config.toml
model = "image embedding model"
dataset = "crops of objects in photos (Visual Genome)"
train_examples = 61751
image_size = 64
crop_scale_min = 1
horizontal_flip = true
translate = 0.06
targets = ["object"]
num_classes = 300
embedding_dim = 128
arch = "vit"
norm = "layernorm"
norm_position = "pre"
hidden_act = "quick_gelu"
mlp_ratio = 4
head_dim = 64
fused_qkv = true
bias = "all"
qk_norm = false
layer_scale_init = 0.1
parallel_block = false
inner_norm = false
moe = "expert_choice"
drop_path = 0.1
num_experts = 8
moe_every = 2
expert_mlp_ratio = 0.25
experts_per_token = 1
shared_expert = false
patch_size = [8, 8]
conv_stem = true
layers = 6
width = 256
positions = "learned"
pooling = "attention"
am_softmax_margin = 0.1
am_softmax_scale = 16
residual_init = "none"
optimizer = "soap"
beta2 = 0.99
learning_rate = 0.0031
beta1 = 0.9
shampoo_beta = 0.95
eps = 1e-08
precondition_frequency = 32
max_precond_dim = 1024
one_sided = false
adamw_lr_other_params = 0.0028
max_steps = 11300
batch_size = 128
epochs = 23.4
lr_schedule = "linear"
final_lr_fraction = 0
warmup_steps = 220
weight_decay = 0.0
adamw_weight_decay_other_params = 0.05
Rows from block 3 of a small image embedding model, named by matrix and row number. Rows with one number within an expert belong to one neuron, the router's apart. Each number is 128 + 32 x the weight over its row's rms, rounded and kept within 0 to 255. All counts start at 0. Numbers have three digits each.
Before each expert's rows are labels from the 100 images, of 14976, where the router gives the expert most weight on average: "patch colour" is the nearest of a few named colours to the mean colour under the peak. Only what is clearly more common there than usual is listed. The data: crops of objects in photos (Visual Genome).
# router: router (model.blocks.3.mlp.router.weight, 8x256, trained with AdamW), inputs 192-255
# up: expert up (model.blocks.3.mlp.up, 8x64x256), inputs 192-255
# down: expert down (model.blocks.3.mlp.down, 8x256x64, transposed), outputs 192-255

# expert 0
patch colour: black
router.0:098115096136134172083155143121083147107103148112172143152154087128124163115171148184151124117161174099164144168149086127127097103142097109146138098098140087105116079118130132128073110162113102
up.0:157184098129138086095113173150093163129101125136132127130096085179129131180139153108135151145136107152148126127130082144103164126136147128141115138129077159216131075055127121180160086093042138
down.0:099118102121147129155143133117160103097148175073142207109135118164091152092108183124133112141118074197166117106070094121188107155071119128097130155180165100090091140146164124176149100162113127
up.1:158166123090124093108105125086134120180170147117192132122152107178163175150102112146124131129164165130113187100131145073178127119092084086135104119100201150127156154160154123033147134082098099
down.1:088103097186048177137177084106162121138087163133160165126181082152116132126151145170119150178165129111129121173156159144111109128108123122144137115132086056104081106163088092126093146170109105
up.2:152065104098111128149085115157108166092099134175104101115171103093159101080081120114139137177147093081159184094114135146116106107120159050111174187187123157100104155092116147154086110114152113
down.2:125134113155172150198102097087169077174078068112156104103067161111116128094132146129105093143129138158087121100134150139105120081158150145192094136155086134117100096120168106105175138090096141
up.3:058083102084183183094156160059027146113083128125095137068127150113108158126125119122130082120129141137130169134169136105065095090136102130117094139132102111214130119145116121089180134127141116
down.3:100079088107205140128149126139140095120131129107102129110129154114085128173151102055160153188113139148203141067101165099155190129173092129175128129153148196130136162135152142080161110122123126
up.4:150186113110139129127098078116069172136169146131193083139170107139048140160142116126128184124074139138152107078126113142126067126075155087169130105077148112141171137136133140119120190082087136
down.4:155146113135156188137122103107101142110138128111168152133102167167094128155056099108090090120147209101077130135157099134133149151123147141103124159073156089119108141127122161089141133170146151
up.5:106155136082162114063097136184153116131153117202211095088126137105124123082197157112163084115109091115144118085104137068137122095137166120145103125130137120128079203131065114159187172105159132
down.5:100071099103168157114087156127121166095118093161100062173103133149127174165099155116173088121105155113142092186118106170170131127155086101048092160148147151161154168142145156115151124108127165
up.6:129098121118173118123209140119130089150181074149103096073112123047102106153086120087135156100094111173117158139060152111107108098132124094153090142170149185151114157143113057080063166166059144
down.6:125170110108146111104118109096141185069091167136112176123168152073156090114159104142070159132208174085142130137112083080128148122103135124140123137127166050145098084137139181171176085080117079
up.7:161108153098187153142058112144174128134188151144153121111129073111071149163128138132137147114086164149163182083127108111121137113139104154054119124111121178076176186131099069131150132104116133
down.7:178111081110106081138089109091141133096158090115123165141170161107168156161114106184089127144129185126196141108101140147150170218113062088030148106111156140137165130216097115114126199147136141
up.8:103154160182060145120109154148125094126158078100110099090084106156135167172083108121127128131229109193101124149120123140162078157153125154115149110113069140145117127127110105125114100114086102
down.8:117125153092120137149137148156118163120101140091114107125174163146098176115107094136161136141110117150120087132143103219124111148092166049143139166138100072158181178120141142130098091118096134
up.9:144130086114157135073169099165129111151090137117137163144133185148169126135209078127129145141093110133117095097130189091094158117140125134122113133124114085144188105150126197179138149148139142
down.9:124133094041134074152128145137118078140148140154125109107096135140162141119155096129144125149124185084104112106096183140133094106148159159202127147125153135151140115109142106136093140192172094

# expert 1
patch colour: brown
router.1:131134105088116149083120113108146076158150126055111152088134130082129167131125111140132141180179121064118172111116177159098158065117081217172138110106110162100090146163118125075162163153168166
up.0:126159118156102140131167120181178083108094079097133164119128114090165204126139128121117107106126166110167124181144132165108109139128120114184157107118110223135057095107133130092077094096159121
down.0:154166129113131070083102078099109113092084169134138153145036126162133108106154130097109153151150184110160103131110126126159146192113137132076144105097170072134148023113148147123045124178087071
up.1:108148081107087105070164139111166091093145106104103132147141114109133162152096153088108098100115164116109137155104099127176189098167119187150141177079074119064070130147158151170093112119101097
down.1:116106108131131124125113116155161134161139178160182124153066111160129120140083077145089159121198120136122210146152175097130101106083167178051097119111122183151152102069147114067159143100204138
up.2:151193150171086092179147094148161126081074161147118159122137174111120149140115141188124139077107101102153159100085145103232142099124095144135104122172151086153180175189094126143109130124176163
down.2:138173123139117137098104119187209112072166156087129152141109155123115127111148052133129141180183104143125144177148083083120104116088092139119112107115122182138088139147191225169150178115095093
up.3:110128078150151184097086179196080216117181145120176164131175134124129070084116121157097190146083111143158141143083093143158112079144080166128126109126129119130136104120135114172134176106133185
down.3:139123075110133110093143127170098111131135175101132096121100126110161128114095129148145104087104165145177123093111118131111112151154167142238134153129111103154147120090153128094138146120114050
up.4:132135142100101155125125091125093152150160164103172155170152117178088076107116151125155130118138092155048119155115104166117188121066170057091188153085155087126069144079113139163112120081154119
down.4:119119140089172139100149114150146071125070084103114116151135126135143096081119065109151183127173067119139102155128123108134131144065154142162057196127186133092140151152095162098091120118127217
up.5:151141136126137165170089153191144163129162145124113059138092116194123100081157125149118077155109109139123124117111097161127127064113187158186157116154133170099136224127082159154113140103134096
down.5:133122090114140138137082157074117155140135121187117057149122109085127121170129105138161094185102077168161015147154148110159109122076073155063168159133122108130088159094114102164138145103162126
up.6:143161117062166134133206161159126132134143072146091120125118119125105120188081118126116133181158163121132105161164097102109156080126118165103188139211096145119163156129146154077165097120184132
down.6:146169123118124131166087144110158118101165108167070138077152172088156137165180143063128130124144140092122151069122190152146160128052152182173121115100113220136172175141087096075124137116137124
up.7:097141142123146153114159097113079083127118123110089151138120125111149114189136111085077128120158150119117124113111113124225145121129128117114138072120085155095093139117132135130124123156179050
down.7:143119138138173099107100125181062138095121147098112116136132085094108043128168162124097102141195202141154131121154135126170089055161172100165158117141129192138204150083151102147138123123146090
up.8:145106189131140056058100088167091124108128134128150195122130083103167182133135185082147129148108106118143157117111164153092104114163181155160146149161056144147150106122147127082146091125137136
down.8:072172149161070128164124146114113108172139133167110100129117123160098105156110178128167113101081188112150120120100165140111090151139174131145111132110114121144083158129112133098118101112185118
up.9:121133124161109106139188095146128141097106079077150095139127170141126180090144150144166121111156090176170099096143105134108120163124126068111155135123123216067108146151124115209133144098086110
down.9:103167129174126180112096148147085213090172171140119132122083137156139129152156206139188121112104175141147135113073103137132144148121125103123116133132113116148093150154151120136140151131120151

# expert 6
patch colour: white
router.6:098104142092141146162082157131045195102111167132095178094142068116134162173125138047075061131135113156107095156110187181113194146155155149113144158121147181110112146115183162159112137161135112
up.0:083143153156191107075076132105086071131133120124068105052123220171088111193096150095124104138089145126121132116098167084187103199113111120102112106160119112125137112177170144160159142131111183
down.0:076154180115038203113154110149118127184133117157164152151104135174106110112164215086073071133114116110126104140118105149120107128128081108163090088130135100111116123178171118096132099108122066
up.1:142186172076126103100126105121075081078119139099150140101117119122161137203093165077140133161126096130110173146086114180104127095167140167093161078152097128121099189096165160142160124121158150
down.1:149113176114108188147088146161150109133102147131172086153116131113138178146167123095120099083103104078107165118142097177129111099119191135118118145188172118115165130113179162084118179125113170
up.2:101090128053086124128104111129080186147144156174141092095129130120158157090082131102133115134095141126170104122090124136138152178112136178104083106091113123072164103141109182135184117115096107
down.2:143104082083129118133163166072146172175134170120094102144106111099111166177090143118177136177108108131100110113128124143126114180093093130180109149164108099141139128116094171085148115139141114
up.3:103137181110129075103109176150099128165111146113130107151094112094090159113042171144143182115168111075100125119149190146102153131061158158129127088119084142119153124150153127107143056158114138
down.3:140160060119174093131092124131142180155119124096114145099135124126161169139145163096101100103147095136113166160117114167116165086167118159074138124122108108129122093103136146104119175140131159
up.4:134142148099142141166136080091123089115152089123083127143103102115091070208138081151139156080121146097145136145139096096134146133128102133136108155104125122180116164118134090114144100175123125
down.4:147147089202133117161086098174166091148103129140141144128112117172101122101100165091117149118128129120131199115120151112118106146131194156150092145164111143120145201108195124120155159174111142
up.5:108181130113150152167104199114196101123165129150107128177169084096144036157146074093127122155100145121090091102112099153159147128141099147098121175140112163106162171196140088125133112136099110
down.5:091097092105099093108106173165078136164130109156211109090116120140143118002120174101143165121059143146030078130121136076168131128149130149147122165141092113125095136130139130135117134134142180
up.6:158108120108125128169110163159156096147169103183154117147169104125136169155146135142129149079088080148069124168131172104114132177106165167144149137091128121096077078090111170117107175107074155
down.6:159157174150103103100120181155128091092178142085127205106063109091147131127096138178157147120082100139127142095117173145119131145096069136150146116133154167176023156143134089130152168130125069
up.7:144154131146164102120107137143124193169094184115122172137128105093094098077119133178126100135045158134136141167133140132118112093177113162120142158190044148116099107121093190130170174099125108
down.7:099139110105134108120070136226136153152115151128183113159084106140119107117157104119107113095118173116135115165094058098091095162118101212124133160132122126135084112099116160112138100085071135
up.8:062122116124118114173158102126122049149129102114116121123164099115144144168101077151139127158124140130133042155178153099178159069166192076132132179102138151126206179117127071147106094118116112
down.8:111126136107142181130147074139104146095098154195171181124161165145098069085117097120162140141150172093112144117134102118083142184099189083176126089182176118125198136075034114173082124098109042
up.9:146179058116122110070127137101107170127103144138126116102097168065108129127079143078188187151109176195159103120138106128127133139066130148123096162108129179166003173120139153144079165104093144
down.9:127165097093127131156204097098172096085160071109113103101108174109112101147166120145122157151188153116117104108124143139137099096151135038093090176141084111105110190117146159154068102098082126

# expert 3
patch colour: grey
router.3:078135135128125115111129114117153194122059075134129109136093124144152090200156121154127138095165146196122086176148141148145090151124167138120115146133124074179155120116062145124107119196161151
up.0:133106187057151145095111120067136115106098122117049103126126168114139138163167128117099109125116073182115146140130070137161076126118092159126137062130180091127092073116130131055215148083116165
down.0:119135138158175124174159109136176147111102115153140112144151106145130166115158164081109175108176169139100067143163121107144139143133112136084126147134099115147176131185140136168154091097125085
up.1:118113113174095137156166197127109060153162128096178178191134194156147148149113094148123144138161144102109167151135110138157107173167190190072097088133143110120128137116125071165219140075147153
down.1:154107074113121211141151152112130101150089150068125147131125138149148125138140118151125131148170205097142136130160131127093121122168100071166152093103099180138115075101114127112082131111172113
up.2:136129126132161115127153102130121204117158101139154185121100058181027094143132116114147174167131098135097140123102132134152111135139075141158159150112184135177144154074145103115134113144111106
down.2:141153127153121141079101121153105138143106063118163172123072129167120136135149106112209124132188088103154221115157114154093110129112150131166099092126110079100144195145093129134159145238117107
up.3:134102097128151159098158089155135112026100111157057096079053157125113105128105097145077095132124134118076161123106105177174137048092148047101087170142066120183119137170070144066115169123129098
down.3:132204151158140124071103150165140112104121150150056150143174106146171156105146097212140072114069176166174117134114142177101131129189138161078119116152120092109169149125111126184128127164140144
up.4:170134137105116058105114092109149155110107130038128161128094165090075150110105150098132100090126133152153193092088158184147083121139108139122133155153163100128142137147114159171161119166105120
down.4:190120175173154117088126181140170097145113091111196107164185092098140115119089154133181154151112069092112145141091120129116177138191104180047117097152059080159157139073136146111151078119070139
up.5:101066115124114180101072153058110143088085101106142151158124159132153069068116127151126093086160195124155142170060149085189094170114204147136146145161163170132111105141169137152144056120084088
down.5:137131177061132138128128090123171120131116127132161110170144083088128179083126147120125175122130114075175112123114091111119147103080138079097121157142042068136129123145192114112110055117116075
up.6:189134114106092136212122168130140099096199083158164084186139157119124045138164139152180135149125122125142132128120132138128081147084162093086084159129123131113139153130141074101187133107079136
down.6:101125127127123071145156139058135162132093106130095128156131144184171143087099100141121072148131176130120162167088116029092124221177131102130136123112145063144159119103114087101105132133142154
up.7:111083151123108185165177158148126059165197106092147122104155140139106170117102149097149122151162030043117135136118150104099166137089151155141064173073152100137167128152093110104137090156169139
down.7:057136125122111103169174160110100151125097181182125100124156122117073130180132080117149165098164178149122137155105169123115140088199141084164149135179128103127103101144158108094137111104155118
up.8:112158169073141145110167119117145137167112091122126097083112152106076202075129145187131083128159124097104061151176096103125159054133169159080160119147155127098122063156132166058092179140130151
down.8:133151068108134103083135088090217115088090099096104095115081138164163170154106113171139187097091199118116111107150152199119155175112079109126076108113144130116144157140178092113098127135150172
up.9:183161125083162078128164091154088122118126160077139157160096132065178122126137164166120157165169116178112115133129157129169104183085169143134123113135133139104125098094101129155148097065103136
down.9:081179104089169136075084135179160166130176140084103103117163078098060131132126141100161110125131127109138153140082149194116116044071170101131150129171154092101201122064120150135169176123141153