Rows from block 2, named by matrix and row number. Rows with one number belong to one attention dimension. Each number is 128 + 32 x the weight over its row's rms, rounded and kept within 0 to 255. All counts start at 0. After the name is the row's rms in percent of the matrix's.
# v: attention query, key and value (stacked) (model.blocks.2.attn.qkv.weight, 768x256, the v third), inputs 86-171
# proj: attention output (model.blocks.2.attn.proj.weight, 256x256, transposed), outputs 86-171
v.9 102 [153 161 163 115 125 126 116 127 129 147  85 136 166 107 145 148 146 135 130 118 150 159  78 127 120 126  77 156 113 114 165 135 132 130 106 107 116  86 142 168 122  63 182  34 211 181  72 203 104  87  75 103  94  93 157 129 142 117 149  92 161 124 147 140 111 101 164 112 109 105 119 145 171  94 118 118  52 134 135 114 197 127 124 110 145 155]
proj.9 110 [116  58 124 130 123 144 106 124 116 154 111 116 104 121 132  67 163 179 122 142  95 144 128 104 117 152 143 176 114 125 114 128 102 107 108 148 137 120 218 176 161 169 149 158  94 149 137 157 165 144 135 109 168 134 163 109  55 115 172 179 181 134 137 170 183 142 119 147 131 213 135 125 159 126  85 145 189 100 138 150 119 119 133 168 159 173]
v.10 103 [189 117 149 131 137 180 102 103 142 161  92 158 100 155 137 117  90 135 142  99 116 176 162 148 113 161 148 212 143 105 111 136  70 116  67 157 138 128 121 138  62 140 100 135 121 150 102 157 122 135 171  71 118  67 146 141 107 164 101 129  91  70 116 163 136 135 116 121 174 128 100 168 110 146  57 130 121 146  89 136 177 175 115 139  84 132]
proj.10 104 [144 121 171 148 148 145 120  75 106 113  94 112 104 146 107 120 102 245 121 128  95  38 133 183 185  88 148 176 109  84 164 183 139 125 150 134 105 135 142 123 122 145 156 122 140 133 101 128 136 134 209 174 168 187  80 124 130  78 154  93 119 134 127 184 127 107 121 126  61  79 116 150 105 177 111 144 201 132 152 189  65 110 146 167 205 163]
v.11 093 [115 171 156 113 147 122 143 129 133  99  99 144 160 127 169 101 102 132 143 117 123 179 162 108 122 176 155 110 114 123 172 135 103 137 124 122  97 161 121 147 175 119 130 123 163  91 137 120 123  94 191 149 121 174 103 162 198 119 141 109  97  77  88 180 147 147 186 187 111  69 140 104 170 137 109 213 137 113  88  76  46 114 129 119 117 161]
proj.11 096 [146 129 190 122 152 167 167 165 119 136 138 147  98 177  88 116  88 165 135 145  82 170 131 125  75  95 131 117 106  88  61  81 120 116 142 109 123 120  76 110  89 150 142  82 160 175 116  73 152 120 127 137 111 177 147 103 138 125  93 163  92 121 114 185 178 187  93 152 142 163 143 162  97 164 144 127 132 159 167 143  69 145 137 162  63  89]
v.12 091 [ 92 143 102 100  94 115 152  94  72 136  75 145 120  54 153 177 122  97 193 140 129 161 144 125 179 108 159 119 110 157 161 124 124 180 133 149 172 129 121  88 176  99 107 155 115 130 150  93 162 113 177 103 172 137 106 146 137 169  75 128  93 120 165 120  94 117 127 126 121 117 125 140 128 122  66 123 139  80 118 159  93 136 101 142  57 180]
proj.12 098 [107 103 133 117  54  75  98 124  91 132  84 128 105 177 143 119 176 113 112 138 112  91 182 167  93  91 105  99 129 175  75  68 133 153 149 174 174 161 158  76 169  96 139 126 147  55 106 158 117 112 133 132 109 191 137 156 154  94 120 105 150 107 169  58  99 126 154  86 104 125 118 130 100 160 114 168 105 162 123  68  84 174 151 157 140 138]
v.13 093 [142  77 183  97 158  86 122 106  87 129 160 129 141  82 142 104  30 139 132 159 139 182  97 126  72 118 149  85  97 129 111 139 165 158  69  93  67 148  95 134 165 146  88 150  98 115 164 127  97 111 170 150  98 148 168 123  86 107 108 114  84 112 121 153 130 203 155 127 181 143 146 170 142  51 107 107 156 141  39  97 134 135 175 178 151 128]
proj.13 106 [134 148 143 127 127 120 167 103 112  98  96  97 133 125 108 141 178 132 119 192 167 109 141 106 117 100 110 156 132 152  76 164 144  90  96 159 132 104 126  97  93 143 118 107 160 150 135 187 166 130 118 107 140 148  76  88  68 169 199 127 102 136 132  83  89 102 141 104 199 124 139 114 144 108 189  70  93 134 169 173 134 151 159  77  96  93]
v.14 097 [162 160 157  97  96 115  81 139 120 120 126  76 109 121  79 148 149 116 135 111  69 137 119 164  85 151 137 117 135  90 189 153 164  50 190 117 132 165  62 138 100 166 122 111  71 131 149 189 163 117 100 156  93 109 129 109 137 150 100 113 118 130 178 140 161  79 149 184 186 146  84  83  69 159 154 127 167 140  86 167 123 170 161 109 165 151]
proj.14 101 [102 109 130 123 187 103  26 145 118 140  76 134 102  78  97  98  89 145 108 102 205  92  63 122 145 138 127 154 137 126  68 159 162 170 142 142 114 134 155 139 125 147 105 154 147 155  86 109 129 144 120 137  18 203 141 194 150 160 130 121 135 189 138 179 125 134 159 114 155 102  91 123 105 128 180 162 217 132 141 179 123 146 169 116  69 167]
v.15 101 [116  66 124 104 148 166  66 123 118  95 141 148  93 161  89 102 174 159 168 111 131 125 136  58 170 124 148 101 128 114 160 206 118 129 127 125  76 113 211 128 145 153 163 160 132 110  90 156 161 168 183 131 112 124 156  80 150 112 111 145 173 116  96 112 146 180 106  98 145  89 167 141 165 106 103 163 189 128 145 139 130 154 127  97 166 155]
proj.15 103 [ 72 105 138 156 153 187 104 120 130 157 166 139 176  99 114 140 142 133 119 137 113  88 116 116 116 133 188 184 124 153 142 133 120 100 156 142 110 173 124  67 115 115 169  74 149 177 103 153 183 120 145 166 153 145  64 171  92 163  92 135 113 180 134 111 121 114 135 136 123  72 137 182  73 138 116 128 173  81  96  92 113  81 137 125 168  59]
v.16 102 [134 133  87 161  97 121 192 148 125 128  49 161  66 102 170  96 113 154  77 103  72 125  44 137 161 101 105 103 161 127 128 170 149  87 169 171  83 180 116 167 156 102 130  86 128 104  74 119  96  71 178 128 128 127 106 156 122 186 133 116 127 137  99 159 174  68 161 120 155 125 142 139 137 131 116 139  99 161 122 112 138  72  96 155 107  77]
proj.16 102 [123 152  85  95 146 126  94 133 105 104 103 144 131 131 144 127 147 146 133  89 102 131  90 115  89  63 138  64  93 172 107  84  80 113  82 104 123 142  86 178 170 130 185 162  70  54 145 116 188 137 185 131 156 127 138 197 179 124  63 137  79 159 148 135 154 112 156 173 160 118 151 133  97  69 121 156 104 146 110 142 133 154 142 148 158  94]
v.17 094 [ 94 156 101 156 134 127 176 115 145 168 135 147  95 110 101 161 129 129 149 150  74 124 138 143  88 111 165 147 147  95 142  96 191  59 176 133 174 120 116 128 139 148 143 136 111 151 128 186  86 122 103  91 164 120  96 114 192  98 114 121  86  93 118 131 119 196 140 157 114 142 115  47 101  35 138 132  98 164 116 122  97 156 172 149 173 127]
proj.17 100 [ 91 173 110  97  91 127 139 130 165 185 155 133 162  86  98 160  75 183  66 128 147 143 109  74 142  93 109 105 147  78  97 161 143 164 123 106  93 200 162 193 151 131 118 202 148 145 100  62 129 112 102 118 173 135 101  85 126  69 103 240 121 134 131 155 160 144 131 131 110 117 152 146 179 166 144 162 149 120 151 144 164 112 103 137 119 124]
v.18 093 [111  74 113 147 134 156 112 104 162 105 127 141 118 135  76  59 200 133 203 125 127 109 175 140 143  65 152 146 128 109 105 104 141 110 124 152 169 130  81 104 132 177 149 131  85 136 143  99 139  99  46 172 147 138 118  70 153 182 103 133 174 128 100 114 129 156 140  99  91 146 136 106 128 182 198 126 123 141 144 128  79 132 132 169 168 134]
proj.18 100 [170 140 108 104 173 124 128 130 101 173 136 148  81 133 155 117 131 139  84 180 155 123 142 113 147 111 156 123 156 163 151 149 164 213 113 176 167 136 144  93 133 200 157 133 163  95 131 132  95 148  74 123 131  54 114 120 125 144 110 182 124 107 136  44  76  97 189 153 142  82 145 124 129 127  99  96 153 127  92 114 145 107 181  93 147 136]
v.19 099 [142 120 122 129 129 155 157 107  97  97 153 119 165 145 110  88 150 110 154 126 179 125 109 161 111  72 120 164 127 107 103 100  94 110 139 162 135 139 153 112 133 169  83 113 107  42 118  72 141  95 117  91  88 151 135 147  70 176 133 103 135  91 107 112 160 134  77 151 144 122 132 154 196 170 122  89 132 148 100 124 144 187 134 106 174 156]
proj.19 104 [102 116 126 128  83 204  83 132 101 128 160  73 113 110 130 157 140 147 137  68  98  94 131 165 120  91 135 139 149 134 134 148 150 188 131 160  88 129 127 145 179 130 154 190  90 147 134 137 142 195  43 123 115  88 114 110 112  95 142 167 122 151 145 147 109 183 145 183  71 141 130 124  69 131  70  82 128 164 148 143 143 159  82 175 190 172]
v.20 091 [140 185 150 129 184 159 137 100 143 159  40 149 134 105 145 132 113 158 130 105 152 150 119 192 109 128  77 148 160 127 109 109 147 140  79 159  61  71 114  96 110 135 105  96 168  96 176 134  83 122 159 167  92 155  94 176 160 200 132 154 169 131 147 126 138 137 171 191 137 142 169 143 145 102 147 156 123 157 144 172 128  96 146  42 163 115]
proj.20 100 [123 148 111 122 123 129 129 110 102 168 147 136 114 142 147 119  71 114 122 144 147 142 130 145 101  91 149 108 151 110 142 130 151 100 116  98  90 165  26 133 125 133 102 180 124 114 116 149 156 147 150  75  75 121 179 126 119 149  88 144 126 130 136 139 125 112 153 114  51 149 147  70  96 130  57  99  95  81 125 138  70 112 137  86 145 119]
v.21 097 [138  88 107  90 108 156 146 199  96 129  87 118 107  93 167 139 128 141 127 143 167 115  98  96 136 148 189 187 103  80 159 138 108 126 193 162  97 117 154 112 121 154 140 141 159 103 174 121  79 138 108 110 113 116 147 129 203 138 107 210 110 106  78 102 134 149 107 184 141 178 133 130  70  94  94  99 103 131 158 138 169 195 152 158 136 118]
proj.21 105 [144 134 170 111  85 103 105 159 128 172 158 122 145 106 131 124 158 172 105 146  73 100 166 116 113 139 106 127 112 199 137 190 153 174 116  94 154 110 102 121 140 135 124 138  88 132 112 164 142 139 130 159 136 169 110 148  78 171 177 122 149 120 137  99  52 109 191  74 103 142 168 142  95 102 142 115  91  88  81 143 122 145 140 121 106 133]
v.22 105 [124 123 151  87 194  87 155 164 122  97 144 166 187 156 133 138 143 124 120 134 161 127 157 138 106 188  93 200 109 102 141 110 157 146 143 167 138 178  87 119 157  94 115 146  97  97 115  66  97 116 157  91 112 106 110 111 119  95 156 123 169 133  70  66 124 135 124 165 148 127 192 120 152 143 191 119 129  92 153 131  83 160 138 104 113  16]
proj.22 105 [163 122 182 122 176 175 155 135 151 140 140 146 109 185 139 167 118 135 154 173 142 131  82 147 132 121 195  90 147  85 124 141 139 123 200 121 133 110  94 154 133  96 143 145 152  83 161  87 139 105  75 127 108 109 121 195 123  82 191 134 138 105  48 143 129 160 146  62 169 132 117 123 119 100 112  85 177 115 104 100 136 134 150  68 148 123]
v.23 098 [106 103 108  94  96 132  74 175 170 107 100 139 130 134 146 113 144 175 114 112 117 123 138 112 124  83 128 116 170 166 136 177 164 107 134  80 176 102 123  78 171  97 200 104 142  82 183 141 142 109 193  97 145  77  79 131 162  96  98 138 119 111 162 147  93  93 120 134 142 156 135 187 133 121  95 109  80  85  43  91 148 103 136 198 163 128]
proj.23 105 [159 104 143 138 135 114 103 168 129 154  95  89  74 128 133 104 127 134 149 115 107 197 144 146 153 120 145 168 128 120 138  87 178 135 111 174 156 154 118 156 119 136 169 118 130 116  30 128 193  86 107 143 116  98 166  89 176 143 146 119 101 153 140  87 146 196 106  70  99 107 100 126  77 186 136 163 137  92 167 146 130 137 106 144  56 143]
v.24 096 [132  84 129 102 107 162  78 171 121 104 137 144 139 128 172 115 131 144 174 141 109 135 103 120 111  90 157 116 148 101 140  76 122  88  71 117 120 161 107 127 215  79 105 150 168 153  79 134  59 128 154 126 143 178 162 135 125  54  76 144 133 142 180 130 192  81 138 156 107 124 124  73 138  42  94  70  58 131 110 146  71 151 135 100 141 137]
proj.24 103 [ 96 119 143 118 135 134 153  92 155  81  54 127 192 171 137  99 147 150 125 136 188 123 101 138 110 129 188  73 170 117 111  70 176  98 171 145 207 146 134  95 148 145 155 141 155 125  99 109 150 110 142 143 134 114 140 195 117 119 164 143 113 184  95  79 159  81 126  97 100 138  94  54 183 185 117 108 172 138 146 128 137  75 156 154  47 113]
v.25 103 [128 172 100 137 115 134 100 115  98 149 184 138 151 112 174  97  69 115  66 126 188 124  79 138 113 111 127 138 181 153 152 141 100 156 119 121 188 168 123  58 108  97 127 123  98 117 135 165  92 108 152  92 151 138 124  33 119 150 135 115 169 139 158  97 126 130  79  72  82  64  92 115 119 152 150 133 156 151  89 164 169 160 144 129 111 103]
proj.25 107 [155  83 144 111 137 117 145 145 120 143 137  84 117 125  75 149 139 162 156  97 154 163 177 160 136 143 126 133 195  67 133 120  59 124  95 106 146  85 136 179  83 148 117  62  80 123 145 130  90 178  84 142 155 133 174 157 184 131  67 126  98 117 140 165 112 130  53  60 127  81  86 156 168 128 165 172 100 139 130  92 101 167 134 129 161 153]
v.26 095 [ 99 106  99  96 105 127 160 123 181 106 142 152 106 124 140 111 102 186 150 131 109  94 147 139 158 123  98 157 112 123 127 113  64 112 154 107 135 111 115 150 123 159 120 143 181  81  46  87 135 100  94 101 123 119 131 169 155 159 131 151 138  90 129 154 116 101 170 167  69 127  78 133 114 130 129  77 104 151 123  93  55 113  54 147  98 101]
proj.26 102 [119 160 107 122 120 166 105 127  67 155 133  98 159 163 127 100 119  78 155 163 173  77 160 160 100 140 174  87 142 115 181  83 103 123 168  99 133 156 106 165 136 121 102 200 137 151 147 108  81 114  90 106  96 169 130 154  82 116 148 181 136 144 146 170 137 189 163 153 135 125  96 183 159 106  87 148 158 113 125 115 139  53 147 143 130 135]
v.27 099 [ 93 104 179 117 135 124  91 111  14 110  68 153 123 170 112 133 109 121 109 116 128 140 115 138 160  81  51 171 125 124 144 159 122 148 112  97 104 126 197  95  67 140 176  87 190 158 101 120 110 203 163 132 129  81 103 111 121  81 153  95 114  95 142 144  77  90 180 161 152 128 168 117  78 124 115 107 144 154 146 156 111  92 147 144 166  93]
proj.27 104 [124  81 155 141 147  99 135 157 114 174 176 114 127 132 145 158 106 128 116 155 175  96 147 156 107 131 149 145 143 136 131  72 104 111 115 157 188 149 143 158 140 121 164 117 125 130 182 131 138 126 191 112 122 159 161  89 109 151  94 162 146  61 142 103 135 209 112 105 136 138 116 190 139 143 122 147 156 125 132  66 151 116 114 129 127 173]